A small sound classifier, trained from scratch.
Model: log mel input, norm layernorm, moe soft, num experts 16, width 192.
Training: adamw at rate 0.0018, 19500 steps, batches of 128, held-out accuracy 100%.
Data: trained on synthesized solo parts of chorales (CocoChorales), 39062 training examples.
Rows from block 3 of a small sound classifier, named by matrix and row number. Rows with one number within an expert belong to one neuron, the router's apart. Each number is 200 + 20 x the weight over its row's rms, rounded and kept within 0 to 999. All counts start at 0.
Before each expert's rows are labels from the 100 clips, of 14976, where the router gives the expert most weight on average: "responds to" is what is common among them. Only what is clearly more common there than usual is listed. The data: synthesized solo parts of chorales (CocoChorales).
# router: slot weights (model.blocks.3.mlp.router.weight, 32x192), inputs 0-191
# up: expert up (model.blocks.3.mlp.up, 16x96x192), inputs 0-191
# down: expert down (model.blocks.3.mlp.down, 16x192x96, transposed), outputs 0-191

# expert 0
responds to: horn
router.0,223,236,207,191,219,227,206,176,210,203,217,186,228,199,222,216,229,192,199,195,202,198,180,168,202,202,227,198,195,218,193,170,172,203,208,179,222,199,191,212,220,182,189,222,188,203,195,188,225,174,205,217,184,208,209,196,216,195,211,198,180,196,205,197,207,206,169,219,213,213,183,214,195,213,197,195,188,200,220,225,210,199,196,195,202,212,206,198,183,204,207,205,227,243,237,203,189,200,220,231,199,200,198,196,213,210,206,206,194,165,195,194,195,186,217,180,211,212,202,188,205,180,219,209,230,191,193,246,226,215,184,204,188,185,175,218,178,175,204,194,162,169,189,138,161,240,157,172,206,167,185,223,176,198,158,158,179,179,199,210,162,169,207,170,214,196,194,184,205,207,164,207,229,186,186,195,173,192,156,184,198,154,199,131,184,199,192,202,189,167,148,204
router.1,201,187,228,192,208,186,210,163,184,212,197,192,195,210,190,192,215,184,208,205,206,201,178,168,236,200,224,199,188,187,217,201,182,243,189,172,187,212,192,213,214,178,236,191,165,239,176,223,230,191,188,194,187,188,189,202,216,199,206,200,191,184,181,203,188,203,199,195,207,211,198,207,209,215,222,196,189,182,217,233,209,179,195,199,207,212,216,198,221,203,187,207,199,220,210,177,184,215,178,216,188,196,186,215,216,225,195,187,206,167,202,168,222,192,209,173,218,205,202,174,191,192,211,192,229,214,205,226,207,227,200,215,169,228,217,180,169,180,205,174,184,199,180,163,141,201,159,181,218,169,214,207,183,211,168,155,168,184,208,181,155,185,225,196,221,185,207,213,174,161,160,192,212,212,205,171,189,172,168,171,192,158,225,164,212,215,172,179,202,170,150,232
up.2,190,165,195,167,197,206,199,240,199,197,227,210,189,170,188,192,178,212,214,195,177,243,197,187,227,216,177,212,205,198,200,217,200,144,191,182,172,187,228,173,197,205,192,238,191,208,208,224,199,203,264,215,198,256,241,206,191,229,215,175,214,198,191,220,196,211,200,238,202,230,186,220,191,194,180,209,217,237,184,198,224,188,189,181,199,210,177,155,205,212,236,202,191,235,212,165,197,236,219,207,181,229,215,184,197,182,194,208,196,193,189,182,189,198,205,182,180,201,199,218,213,201,241,201,221,222,256,205,206,200,194,188,193,195,161,178,190,181,203,213,177,208,199,190,196,188,191,203,193,176,199,238,199,189,225,203,181,206,206,188,206,182,190,204,178,179,201,198,197,204,200,221,226,183,203,180,218,270,198,236,189,244,208,198,188,190,207,216,219,193,196,195
down.2,161,192,206,208,251,182,207,234,172,199,185,198,195,222,221,215,251,185,206,190,227,212,219,172,186,189,200,197,221,179,210,215,212,203,209,177,217,184,187,183,179,208,211,173,203,174,196,200,182,162,217,242,207,183,201,208,210,199,204,209,157,177,207,211,239,199,196,200,247,188,184,171,196,240,260,203,212,192,199,223,177,214,228,227,211,197,203,183,160,179,193,214,235,218,201,216,204,176,192,151,169,177,190,194,202,195,211,192,199,193,196,180,204,180,221,185,208,207,228,167,185,218,215,208,198,189,152,210,238,210,189,218,221,191,210,212,206,191,175,192,215,171,193,182,221,167,200,206,232,213,192,184,202,201,198,178,196,208,166,206,180,219,203,186,215,231,197,190,217,192,217,195,167,217,214,218,169,173,212,187,225,222,190,187,171,182,221,185,186,161,204,215
up.3,212,183,201,206,196,209,197,213,220,205,216,246,213,203,194,245,201,185,194,234,200,228,225,238,199,221,195,223,202,223,179,210,235,191,244,213,181,194,176,179,179,209,199,225,219,175,177,193,152,230,179,197,176,187,197,222,181,181,193,181,198,177,235,220,200,215,217,198,183,186,202,208,220,190,206,205,213,223,213,189,183,225,194,196,210,182,194,216,184,186,247,202,223,190,227,178,229,205,212,187,194,222,198,212,195,176,206,246,207,232,204,210,200,247,175,216,184,187,211,242,229,239,193,234,169,208,219,194,214,176,204,201,204,207,167,206,214,203,195,202,198,198,187,220,221,182,227,215,173,183,190,184,173,168,220,221,226,213,180,229,218,198,191,175,171,185,165,194,193,204,209,201,180,179,166,219,197,177,235,181,192,204,182,227,188,202,203,178,238,210,233,170
down.3,170,188,205,185,203,225,222,181,193,201,187,199,178,226,222,201,160,194,205,224,234,208,190,174,183,213,208,184,193,201,184,185,158,193,179,213,204,216,185,206,194,193,219,232,234,204,228,200,228,189,227,210,200,209,202,193,178,196,217,187,164,200,175,243,252,215,223,210,229,182,193,212,167,180,178,176,173,161,212,195,206,197,233,222,207,200,237,224,193,200,215,216,183,209,203,193,208,188,215,185,188,200,219,175,189,201,195,190,206,198,161,181,206,209,232,171,169,231,208,216,224,226,271,183,216,220,192,187,200,196,241,194,181,226,148,228,211,173,215,211,228,177,207,222,210,194,208,206,210,203,209,199,225,203,198,188,204,194,215,210,198,196,167,194,207,197,243,203,236,221,169,202,195,197,232,222,176,176,196,197,212,171,213,216,222,218,202,225,221,191,215,226
up.4,231,192,233,232,220,176,211,202,201,210,187,207,201,230,185,206,213,229,216,221,233,223,196,182,197,226,141,205,211,179,188,201,181,179,191,187,202,210,185,183,187,240,244,224,180,201,224,196,199,223,191,226,172,238,215,217,200,242,216,229,215,192,217,210,217,218,197,215,220,210,203,170,190,185,182,200,212,206,221,182,195,200,188,179,220,217,164,180,186,215,199,188,189,187,228,184,213,221,176,177,212,206,206,261,158,227,199,199,213,201,221,194,226,220,202,144,203,218,212,194,178,208,195,208,194,209,201,209,163,160,187,183,191,172,196,160,181,206,207,222,232,190,238,222,202,195,206,201,197,217,201,219,199,190,219,208,206,226,197,216,222,249,179,207,192,191,193,182,212,192,209,195,192,197,212,207,230,214,226,205,232,231,203,213,179,250,207,209,180,225,219,200
down.4,183,183,210,177,210,182,202,192,185,205,209,185,171,210,209,172,193,210,182,238,207,155,204,199,221,214,171,182,219,174,210,206,207,184,189,236,201,224,215,175,182,213,223,157,203,192,233,202,255,188,243,204,207,192,202,201,210,206,204,215,216,193,177,211,184,195,187,222,195,203,238,200,215,178,216,228,185,150,215,194,218,180,198,192,185,210,187,194,192,193,185,183,180,229,189,148,187,220,144,208,195,191,184,199,183,235,184,192,216,210,195,197,168,181,210,191,193,185,182,208,197,185,212,197,218,165,210,229,150,192,178,229,233,176,206,216,203,215,193,200,202,195,192,200,153,175,232,185,210,182,220,205,214,199,160,213,178,198,207,179,188,180,202,257,190,198,218,204,208,204,221,233,197,219,205,204,206,218,215,241,218,184,227,213,204,171,179,191,226,176,175,193
up.5,219,229,242,241,202,213,186,209,221,215,199,209,218,217,201,221,216,231,210,200,250,213,207,225,180,175,196,226,218,200,229,216,213,201,199,217,210,199,196,188,163,209,176,217,183,152,204,204,202,212,184,202,193,207,177,204,164,177,202,214,202,199,218,200,194,199,202,213,237,214,186,225,188,208,187,184,190,190,225,194,198,242,175,191,192,164,161,193,204,197,214,198,203,171,189,219,206,167,211,182,254,214,217,254,184,206,214,214,226,204,185,193,184,214,225,216,162,196,233,244,212,205,172,208,187,239,211,193,203,188,230,189,191,187,184,189,216,196,197,210,208,166,170,173,171,196,184,167,182,203,197,179,182,187,185,203,192,244,194,182,202,205,173,197,182,195,185,190,223,192,210,170,145,175,178,206,206,170,192,198,199,176,183,174,183,215,225,180,202,210,193,167
down.5,197,197,180,216,202,214,152,168,203,205,218,206,167,198,182,218,184,225,200,191,211,172,225,168,194,210,211,225,244,179,159,197,202,219,219,214,208,195,182,182,177,222,193,248,238,206,229,211,202,233,193,202,219,207,191,216,216,214,193,212,233,226,167,183,197,194,192,199,150,197,198,204,184,168,187,218,211,182,225,174,225,216,210,193,230,215,222,194,195,183,211,187,196,200,216,233,224,230,206,200,209,174,198,191,197,193,182,240,192,180,210,231,197,199,192,227,188,211,232,206,185,190,177,234,203,227,195,229,235,216,207,167,151,178,220,210,168,216,204,189,199,176,221,197,167,186,224,203,243,222,215,197,201,209,183,218,226,167,232,197,215,217,188,219,209,184,195,194,172,222,232,180,178,169,211,196,190,190,187,219,186,227,192,218,189,203,212,173,201,229,186,204
up.6,201,213,210,197,230,187,172,202,195,202,177,194,192,220,187,190,233,196,228,200,214,199,208,194,193,213,169,201,183,168,183,184,181,153,199,158,215,204,202,200,195,237,231,218,210,217,219,192,199,226,167,215,219,213,198,248,219,210,216,208,206,166,230,219,204,179,207,186,227,200,203,175,189,200,207,222,194,199,216,199,195,153,189,216,198,199,207,220,190,212,201,201,212,192,211,184,211,205,175,199,208,217,199,244,163,203,214,190,217,207,194,174,234,215,188,110,227,227,188,188,169,196,210,198,185,222,188,200,162,175,154,218,190,153,208,179,196,191,209,208,211,205,206,226,228,217,222,238,204,191,194,207,228,204,244,213,216,218,210,218,224,204,200,205,207,210,206,204,208,248,212,172,209,209,219,213,212,200,211,220,234,221,200,226,194,223,209,188,226,192,235,196
down.6,207,168,199,230,212,195,201,195,196,206,213,202,184,206,206,195,160,237,183,198,197,166,194,201,195,206,185,202,200,163,181,216,204,177,205,250,199,197,212,180,182,205,227,204,190,188,247,203,201,252,179,199,217,204,185,200,198,207,219,217,217,221,199,211,214,198,187,186,191,225,242,174,246,218,207,201,212,192,190,186,228,180,229,189,242,199,202,148,206,178,209,169,190,174,194,174,193,262,163,195,234,213,217,170,201,227,153,237,206,221,202,203,173,198,195,196,202,221,216,175,176,169,204,217,188,187,231,220,158,194,182,185,222,194,196,183,193,202,192,211,218,191,206,217,148,179,211,196,204,182,218,199,204,181,171,204,186,204,212,176,190,215,212,245,213,210,211,197,184,191,221,230,189,198,193,237,206,212,205,217,208,184,211,219,188,170,189,192,229,193,186,199

# expert 2
responds to: trombone; note F4; note F#4
router.4,189,181,194,168,190,183,207,217,238,188,212,225,193,218,208,211,202,198,209,218,211,220,178,215,201,206,177,241,201,213,183,209,179,163,162,197,193,162,195,182,187,202,196,213,197,192,194,209,181,188,168,215,230,196,228,202,178,212,222,173,241,181,201,224,196,237,205,208,210,226,197,212,206,212,232,189,208,209,235,212,206,194,201,206,194,187,207,206,195,215,218,207,220,205,198,182,213,217,229,208,194,216,196,214,198,191,209,195,208,197,203,188,213,235,171,222,200,210,198,234,200,222,218,206,239,232,246,200,183,218,194,193,192,219,176,182,209,191,205,179,190,209,168,154,195,157,175,195,149,161,200,159,172,178,232,182,167,206,174,197,196,172,180,192,184,222,162,168,210,206,184,195,190,196,190,224,194,191,213,190,181,226,190,186,200,165,171,159,161,176,188,146
router.5,200,160,189,168,173,173,197,233,227,177,220,222,181,208,210,226,191,219,234,202,203,208,174,219,195,217,194,233,210,224,173,184,188,177,194,163,199,157,184,162,187,165,178,206,185,192,177,223,205,222,180,196,212,183,216,177,169,194,239,181,208,190,188,234,181,223,209,214,200,241,176,203,174,187,201,172,216,201,202,173,207,210,213,183,200,200,194,167,197,228,238,204,208,211,231,191,197,219,213,209,186,223,176,208,167,174,195,167,186,172,175,177,214,222,177,219,184,198,209,206,211,206,213,194,238,228,241,206,200,225,205,189,179,210,177,201,192,192,238,179,213,181,216,153,208,201,191,216,159,187,232,207,182,163,210,202,156,206,196,178,204,173,180,212,204,210,181,172,196,224,198,196,194,195,207,194,171,191,192,216,184,220,209,192,198,216,221,164,216,201,190,180
up.6,200,200,206,167,188,190,213,162,207,195,194,191,164,222,202,182,178,135,187,176,188,199,190,208,221,202,292,208,173,181,192,211,182,244,201,209,208,214,143,199,203,198,189,176,202,224,181,203,160,199,208,194,218,198,221,195,201,199,201,172,159,179,210,225,182,176,185,187,187,221,199,200,218,197,188,187,223,182,225,238,203,194,239,200,188,213,196,206,172,188,203,197,197,199,195,188,204,217,206,204,177,203,178,212,242,215,182,202,187,199,213,228,204,191,194,203,195,218,170,187,200,237,208,205,203,180,208,206,202,206,181,184,214,220,220,226,209,199,205,175,197,229,163,186,240,230,192,218,190,204,187,219,222,183,226,189,211,150,175,201,189,202,227,181,216,186,204,207,220,196,200,192,202,232,199,159,217,211,222,168,171,191,203,204,188,179,187,190,241,194,185,224
down.6,185,205,156,200,222,183,220,178,227,208,196,210,183,217,243,200,204,189,233,217,158,202,199,209,202,199,207,213,215,176,157,197,188,199,197,193,196,181,183,225,212,209,172,223,202,213,176,207,205,241,199,220,199,187,223,176,247,197,221,166,212,161,218,215,161,203,197,194,174,210,173,223,220,190,251,188,250,215,199,208,189,244,213,189,194,186,157,213,192,205,230,187,207,204,204,169,201,220,164,204,218,202,160,222,226,194,186,195,177,172,244,200,204,208,155,206,192,193,184,211,212,216,197,183,201,168,213,183,202,212,171,197,185,210,182,182,195,185,217,185,174,205,201,183,218,199,203,200,201,177,218,217,190,204,188,198,186,198,173,191,237,151,219,187,177,222,165,195,211,203,203,168,229,188,210,180,228,211,213,157,175,186,207,181,194,195,195,210,191,210,201,194
up.7,168,200,213,197,179,172,220,172,206,194,212,192,207,183,185,201,200,222,192,227,200,201,216,200,198,159,177,211,192,236,197,222,202,201,222,204,196,217,209,194,233,212,205,201,180,189,164,193,200,174,241,197,202,200,233,210,194,173,198,198,200,233,186,183,189,229,230,184,168,156,201,193,193,192,239,214,178,207,149,200,205,200,189,189,200,192,184,197,227,185,190,209,217,184,171,209,202,181,208,193,188,178,205,182,209,189,198,190,188,246,201,199,187,217,187,183,193,222,190,205,208,214,217,185,160,211,182,169,174,172,216,178,222,226,192,200,227,194,183,232,199,182,228,288,213,229,252,175,222,226,182,198,198,233,178,219,202,189,190,213,216,209,231,193,208,186,185,203,191,188,221,233,173,199,189,192,208,224,198,201,205,201,202,254,219,192,206,217,187,194,241,226
down.7,199,207,205,188,204,212,201,187,210,210,207,204,198,198,215,222,173,207,162,219,233,190,188,171,196,198,233,189,199,196,206,209,193,236,181,225,173,239,203,231,201,205,160,182,193,192,221,199,204,170,187,227,161,217,205,184,208,218,222,233,199,237,198,197,187,195,250,201,166,187,255,198,209,192,203,200,171,220,216,176,198,200,190,184,189,215,173,229,213,202,185,165,197,194,209,183,203,177,181,161,202,188,219,214,209,222,187,202,175,212,247,208,212,179,214,195,201,199,204,192,184,217,206,200,195,177,182,192,183,181,232,207,216,188,177,219,234,240,189,213,187,203,187,204,214,238,206,171,213,229,210,214,190,189,172,197,244,183,199,245,239,192,213,198,210,221,203,206,201,193,180,245,202,187,201,191,231,220,209,209,234,197,238,203,190,191,223,239,147,223,215,219
up.8,197,230,231,204,237,233,209,192,191,182,207,180,218,185,195,200,215,180,176,204,259,219,237,176,228,162,192,194,211,199,211,189,215,202,214,226,193,212,216,219,186,214,183,198,185,196,183,175,188,178,235,196,213,201,201,218,217,178,172,204,190,210,208,178,228,181,210,194,202,188,199,232,200,181,202,234,179,187,183,200,236,195,181,222,232,203,220,222,198,173,188,181,195,220,176,220,216,165,192,219,257,174,205,248,200,251,198,215,234,236,184,204,169,181,215,211,229,225,184,193,191,208,190,182,168,197,169,230,181,208,209,224,234,195,207,190,235,195,171,182,178,172,191,221,168,209,224,186,198,211,181,160,188,196,164,203,207,174,173,215,186,197,209,191,176,189,178,208,210,206,192,216,203,195,189,207,186,196,169,213,213,180,209,215,178,202,180,197,207,183,217,165
down.8,161,186,192,218,185,218,203,220,198,217,212,204,197,189,238,194,177,228,200,174,160,147,172,218,198,203,189,202,195,175,180,224,226,179,193,221,160,198,221,218,213,187,188,213,182,191,193,194,223,256,205,169,157,202,209,192,179,186,227,211,186,220,182,197,201,196,208,205,178,190,257,221,205,206,197,170,231,207,188,203,170,189,187,175,205,197,165,160,216,191,209,176,162,179,198,220,186,224,164,227,186,193,208,181,213,191,178,204,205,213,205,233,199,230,196,179,243,199,229,205,188,168,184,203,191,216,240,217,174,191,194,226,198,202,215,208,170,238,169,236,197,200,210,174,161,202,220,181,223,193,199,202,223,193,183,228,195,177,208,183,205,207,214,204,203,207,222,217,168,211,199,209,206,198,207,209,224,236,217,207,186,222,213,218,198,202,176,196,230,213,185,206
up.9,198,206,190,201,208,199,184,166,206,224,202,192,188,223,199,203,196,167,172,207,236,194,228,199,219,206,237,190,183,179,209,218,227,223,190,232,188,219,208,233,186,215,226,194,229,226,202,187,207,209,202,181,223,196,207,220,216,186,173,226,201,207,193,210,216,165,198,183,187,189,221,228,235,171,196,229,188,196,179,249,192,191,199,233,223,216,224,210,201,171,180,180,201,223,185,229,217,203,155,217,197,175,230,218,230,260,192,229,228,227,225,236,186,183,188,181,223,232,192,193,179,191,176,215,166,203,178,212,206,188,172,217,201,188,199,225,196,201,174,196,178,197,159,218,206,225,201,177,205,228,183,158,215,215,205,209,227,146,191,205,187,208,202,183,198,164,196,222,180,202,218,182,211,188,185,198,184,185,197,186,202,171,219,205,169,187,191,195,237,201,199,205
down.9,200,219,220,202,192,205,211,217,214,209,168,213,224,199,204,191,178,203,224,198,189,187,254,249,187,179,202,222,201,211,208,227,204,191,199,191,200,197,203,219,200,213,243,198,189,188,173,194,219,202,233,150,216,197,191,191,191,220,202,186,234,207,197,238,180,200,222,218,213,168,223,217,203,199,174,206,170,168,212,208,141,180,218,202,188,199,180,217,214,177,166,202,171,200,184,207,239,187,226,210,196,208,218,217,233,193,190,241,209,190,116,224,203,229,211,169,228,180,189,179,213,196,219,184,186,212,207,177,236,179,186,185,204,213,214,234,205,221,188,191,204,215,190,235,196,205,239,197,172,177,216,194,208,199,192,164,187,196,186,165,205,184,188,192,195,222,228,190,192,175,198,200,192,211,208,209,209,209,178,174,204,192,204,216,209,212,173,224,207,190,205,239
up.10,168,207,216,188,181,188,217,158,202,189,212,192,205,185,200,206,206,218,194,230,205,210,221,200,200,160,189,210,192,231,200,222,196,203,208,197,203,202,218,191,230,203,199,202,176,189,169,192,199,163,248,192,201,192,215,206,196,172,199,191,184,231,199,183,185,224,231,179,172,163,198,197,190,184,228,216,171,196,150,198,202,192,186,186,195,193,191,197,223,184,188,208,217,185,169,207,204,183,197,209,190,172,192,185,202,187,196,188,186,246,200,199,174,206,196,182,193,217,186,210,208,220,224,181,162,211,182,185,182,189,216,181,229,220,199,201,225,192,188,227,201,184,224,300,210,219,260,180,235,234,173,199,212,241,177,223,209,189,199,214,216,212,228,188,209,192,203,205,201,200,220,230,176,200,202,197,205,223,205,202,204,200,203,256,223,196,212,226,196,197,240,221
down.10,192,211,206,189,197,203,211,180,213,210,200,198,199,206,215,208,181,194,159,199,237,191,203,179,214,188,230,198,203,210,215,207,197,250,182,216,177,245,189,236,201,213,167,184,203,185,209,188,198,159,193,204,173,213,195,188,207,213,210,236,210,241,200,199,181,181,248,196,161,190,248,184,201,183,210,209,159,200,209,189,190,190,190,184,176,204,179,232,206,206,180,164,200,201,204,193,210,167,195,167,200,191,203,220,217,232,190,194,173,202,242,213,214,180,209,193,208,201,188,181,182,213,219,190,203,173,162,189,179,180,235,213,216,192,186,226,228,245,193,210,189,207,175,200,223,240,203,173,203,235,199,218,190,193,187,197,243,179,199,249,228,201,216,181,211,219,202,201,204,190,187,230,199,195,198,185,236,237,201,207,229,196,240,205,199,190,208,233,157,225,208,208

# expert 1
responds to: double bass; note A3; note G#3
router.2,193,206,217,165,196,189,228,164,216,203,220,209,207,228,176,204,166,173,154,239,212,209,211,175,178,184,231,226,187,216,152,206,174,185,183,191,178,183,200,179,218,218,196,202,232,179,212,202,194,201,196,208,180,195,223,209,201,206,167,152,197,206,215,207,178,213,207,191,182,172,184,193,158,175,183,212,198,165,177,174,184,189,222,195,169,211,193,239,163,143,192,185,204,189,190,174,232,188,210,241,228,178,175,204,231,220,173,222,185,214,240,206,191,237,192,220,212,221,219,215,224,200,203,184,184,211,208,200,214,201,190,192,206,191,175,208,195,181,176,165,190,172,182,216,207,221,221,200,191,226,198,176,196,168,172,228,209,194,197,215,232,183,200,159,187,189,187,213,217,218,214,204,171,201,196,220,210,178,215,188,194,208,210,217,204,201,215,196,178,225,226,196
router.3,196,169,183,177,196,192,211,185,215,191,208,193,192,185,202,202,186,185,184,242,208,176,189,181,170,215,226,234,192,258,176,218,208,204,179,177,200,200,178,182,232,199,194,214,198,194,194,205,194,211,217,204,204,192,201,202,203,198,190,168,200,188,213,214,182,236,202,176,173,170,187,185,159,186,193,204,197,170,204,198,210,184,218,167,187,203,182,183,198,165,195,197,208,193,216,179,224,210,219,218,181,177,164,208,210,174,176,194,181,220,205,204,187,253,203,197,199,230,207,197,196,189,206,187,181,237,211,170,219,166,192,176,207,229,172,210,183,196,193,215,211,209,205,245,223,215,248,220,203,223,182,226,198,195,187,245,225,214,207,224,246,223,196,218,221,210,189,214,197,199,242,218,195,214,196,185,206,221,193,178,176,238,210,246,228,208,225,209,207,241,248,228
up.2,215,203,223,199,205,203,193,185,219,207,216,247,200,201,206,220,198,239,199,199,176,226,186,217,193,175,187,218,205,204,197,228,175,179,172,188,196,207,211,150,203,234,188,197,208,156,196,249,188,182,206,267,214,210,203,179,206,196,210,209,227,194,233,190,201,211,207,200,203,189,164,189,193,188,191,199,185,190,184,176,196,190,220,186,184,190,207,210,189,205,220,220,200,203,195,193,201,185,173,235,195,208,185,214,191,185,222,187,191,216,212,209,195,203,192,227,187,183,231,234,208,236,224,171,179,186,216,198,196,197,203,194,221,190,186,177,203,176,183,231,204,143,218,191,176,180,198,214,165,185,204,194,172,191,185,194,189,183,176,209,203,162,142,175,177,190,166,170,240,199,190,185,176,186,180,228,173,181,188,254,199,229,191,197,196,214,226,192,161,193,196,176
down.2,198,194,223,178,192,206,213,195,179,190,201,195,214,201,202,183,210,228,176,193,189,262,185,191,234,198,212,199,197,224,250,205,198,238,194,229,221,240,200,203,201,226,209,182,215,200,219,206,210,158,182,218,196,231,194,204,227,217,208,238,201,244,216,206,192,211,234,214,215,208,169,202,175,194,224,206,188,185,192,200,195,208,166,199,181,205,209,227,183,203,213,201,179,201,203,179,167,219,175,173,191,186,198,197,185,209,210,199,172,190,203,163,205,167,250,193,173,157,203,180,230,180,195,172,206,156,190,213,188,204,255,205,186,207,198,171,214,208,207,193,227,197,180,193,182,233,191,198,206,159,212,203,183,210,175,209,182,208,224,198,218,169,203,168,183,194,193,183,221,183,197,234,174,192,202,185,223,217,165,199,226,193,254,192,201,212,217,213,172,212,196,185
up.3,218,179,224,209,183,173,192,180,224,216,227,230,216,227,193,213,162,246,197,204,181,224,169,194,204,201,186,209,207,207,200,240,176,173,183,201,197,191,221,168,198,220,198,219,209,171,210,249,215,206,209,265,172,190,200,175,189,207,209,226,239,221,219,193,215,221,213,198,196,202,182,199,192,174,197,173,202,194,178,168,185,184,209,197,207,211,205,198,179,205,217,202,186,183,185,188,185,204,186,238,201,204,213,207,191,193,201,193,193,201,216,212,212,205,188,210,157,194,222,236,205,227,209,187,178,183,228,206,195,204,189,193,219,190,195,172,220,188,167,234,218,159,175,184,163,187,184,203,151,195,215,187,173,183,187,198,184,197,181,181,200,172,172,190,157,173,171,180,201,174,199,176,184,172,169,205,168,182,179,242,204,226,198,188,185,199,207,208,159,197,189,174
down.3,203,188,196,207,192,179,198,226,180,202,205,212,202,208,259,189,209,234,180,192,211,243,180,133,200,195,217,181,186,213,237,209,173,212,183,239,202,194,199,218,219,208,189,180,200,213,209,193,228,179,190,237,169,198,207,186,232,208,202,215,187,221,207,191,181,224,217,192,208,194,192,207,218,220,227,180,213,209,178,201,194,215,173,201,197,178,206,225,203,189,201,225,163,203,190,156,176,208,173,158,160,186,210,209,206,214,199,206,190,204,226,175,216,207,206,178,200,196,214,167,213,202,200,179,200,167,187,193,200,195,226,226,200,210,178,188,221,200,201,219,214,190,193,202,183,214,204,170,204,161,244,212,192,226,148,200,207,210,219,202,251,216,230,187,172,206,192,164,208,164,203,217,171,174,203,161,212,181,189,217,226,207,235,203,214,211,230,186,176,199,193,180
up.4,208,188,221,206,194,180,190,189,222,207,224,242,206,208,206,220,176,245,195,203,180,225,177,211,197,187,180,213,200,207,198,227,184,176,181,201,190,199,218,154,200,224,195,204,206,162,197,248,203,190,213,274,203,210,214,178,195,206,212,222,233,209,217,188,209,215,207,203,204,198,178,202,202,182,204,187,189,196,188,175,195,190,223,193,200,197,206,213,184,205,222,207,192,198,191,194,191,191,183,233,199,209,202,217,191,186,210,197,195,212,213,205,204,207,189,215,177,189,233,243,206,237,207,179,180,183,217,201,185,199,196,196,218,197,184,177,213,182,169,229,208,138,187,189,180,182,191,206,148,182,206,190,171,180,185,192,185,186,170,200,199,161,148,178,165,182,164,162,216,172,192,176,182,179,175,222,169,184,189,258,200,225,189,195,190,209,211,190,158,195,194,176
down.4,198,183,212,197,194,185,207,219,189,214,189,197,204,210,232,194,204,235,182,195,187,267,183,167,222,197,216,192,188,209,245,213,206,215,187,243,209,218,201,210,210,217,195,181,206,204,225,199,223,173,186,229,172,213,194,199,236,219,205,233,200,238,214,204,187,216,226,199,208,204,183,206,204,199,224,199,205,201,181,198,188,220,164,204,192,197,196,221,186,194,213,206,166,205,197,160,165,215,167,162,176,199,204,200,189,206,203,208,174,194,222,174,204,174,221,186,181,166,227,180,221,189,195,187,197,150,201,217,196,198,246,226,192,199,185,182,217,214,207,201,221,196,186,192,179,220,190,178,195,149,234,203,181,205,159,206,200,211,222,175,235,178,204,174,178,201,193,178,209,160,202,228,177,178,207,166,228,201,184,197,236,205,253,198,194,217,227,208,172,212,196,185
up.5,205,188,165,184,205,187,188,240,177,198,211,223,271,216,222,210,245,188,203,208,220,233,231,218,216,202,203,201,194,183,202,162,186,189,194,178,209,208,205,217,182,223,182,201,167,176,183,163,188,198,192,191,166,224,233,226,186,230,204,212,184,181,203,188,207,214,191,211,210,207,221,218,195,197,246,217,201,208,207,216,166,202,197,220,175,211,204,209,197,186,201,196,244,197,230,212,220,189,194,161,211,211,199,225,178,202,205,221,183,200,199,224,182,204,188,194,206,201,197,151,157,145,153,233,215,205,188,198,185,195,208,182,142,163,181,221,180,233,206,190,176,207,192,204,209,213,207,187,210,218,194,180,202,220,187,199,203,209,216,201,200,207,229,165,236,217,194,189,157,214,197,207,167,213,191,196,204,230,205,186,195,189,198,197,190,203,190,214,165,197,201,215
down.5,199,201,170,203,188,210,195,167,192,221,200,197,198,206,223,200,206,180,164,198,185,142,233,198,202,214,229,209,184,169,194,192,203,237,225,236,171,228,215,232,191,164,181,206,186,211,209,191,210,234,197,158,187,203,187,201,185,196,191,232,203,180,159,197,183,164,228,210,182,199,249,192,205,189,169,194,171,184,189,202,186,167,193,189,182,193,197,185,204,189,160,166,188,187,180,230,205,176,233,242,181,206,218,174,216,206,197,196,248,195,193,249,184,173,189,206,192,203,217,198,179,176,190,200,177,220,204,199,202,192,205,225,204,192,193,212,184,235,191,178,184,211,197,188,176,215,201,202,196,215,196,201,215,200,168,219,244,171,219,166,176,213,208,172,201,188,209,200,198,210,213,163,216,201,218,196,229,221,212,225,183,189,213,198,218,215,186,208,244,238,182,190
up.6,235,250,209,194,208,248,236,195,191,193,179,222,198,192,211,174,235,211,231,185,158,182,173,244,202,196,225,181,199,193,178,235,221,190,228,227,235,188,188,203,189,193,212,166,186,174,181,203,153,185,194,162,184,213,213,170,216,202,207,180,169,188,227,166,201,228,208,206,197,222,173,220,212,229,187,188,190,197,183,202,190,194,228,194,197,226,196,202,193,196,190,205,247,225,228,224,186,230,213,209,204,171,212,171,192,201,227,177,199,191,231,216,205,189,182,221,180,190,173,210,193,223,209,179,220,188,217,211,170,219,221,205,200,206,240,248,216,195,210,214,181,203,198,186,195,198,192,203,199,192,183,220,181,181,208,177,186,168,166,205,180,183,177,161,213,193,177,178,222,201,174,198,183,193,169,208,170,192,190,177,186,188,182,193,190,213,182,180,202,180,187,203
down.6,176,221,217,208,204,199,189,216,239,188,177,187,215,216,198,207,193,184,158,199,252,238,202,193,199,174,182,248,157,204,242,187,194,266,188,194,173,224,166,167,204,217,177,213,198,215,200,210,209,190,168,182,204,197,184,205,181,189,210,207,211,189,192,202,206,194,216,183,180,217,199,195,161,183,205,177,178,235,189,221,236,202,167,198,171,183,201,201,200,195,211,203,194,180,212,181,206,201,191,177,230,186,197,257,241,209,210,231,211,228,195,180,197,187,213,178,209,196,209,169,231,222,177,191,194,236,183,155,191,162,219,177,175,193,205,198,194,204,192,220,197,199,199,199,199,217,213,206,191,231,175,184,177,186,201,210,195,224,173,203,227,200,214,229,205,216,204,197,213,204,219,193,165,196,189,187,211,189,174,194,194,159,229,219,225,190,181,169,176,206,194,201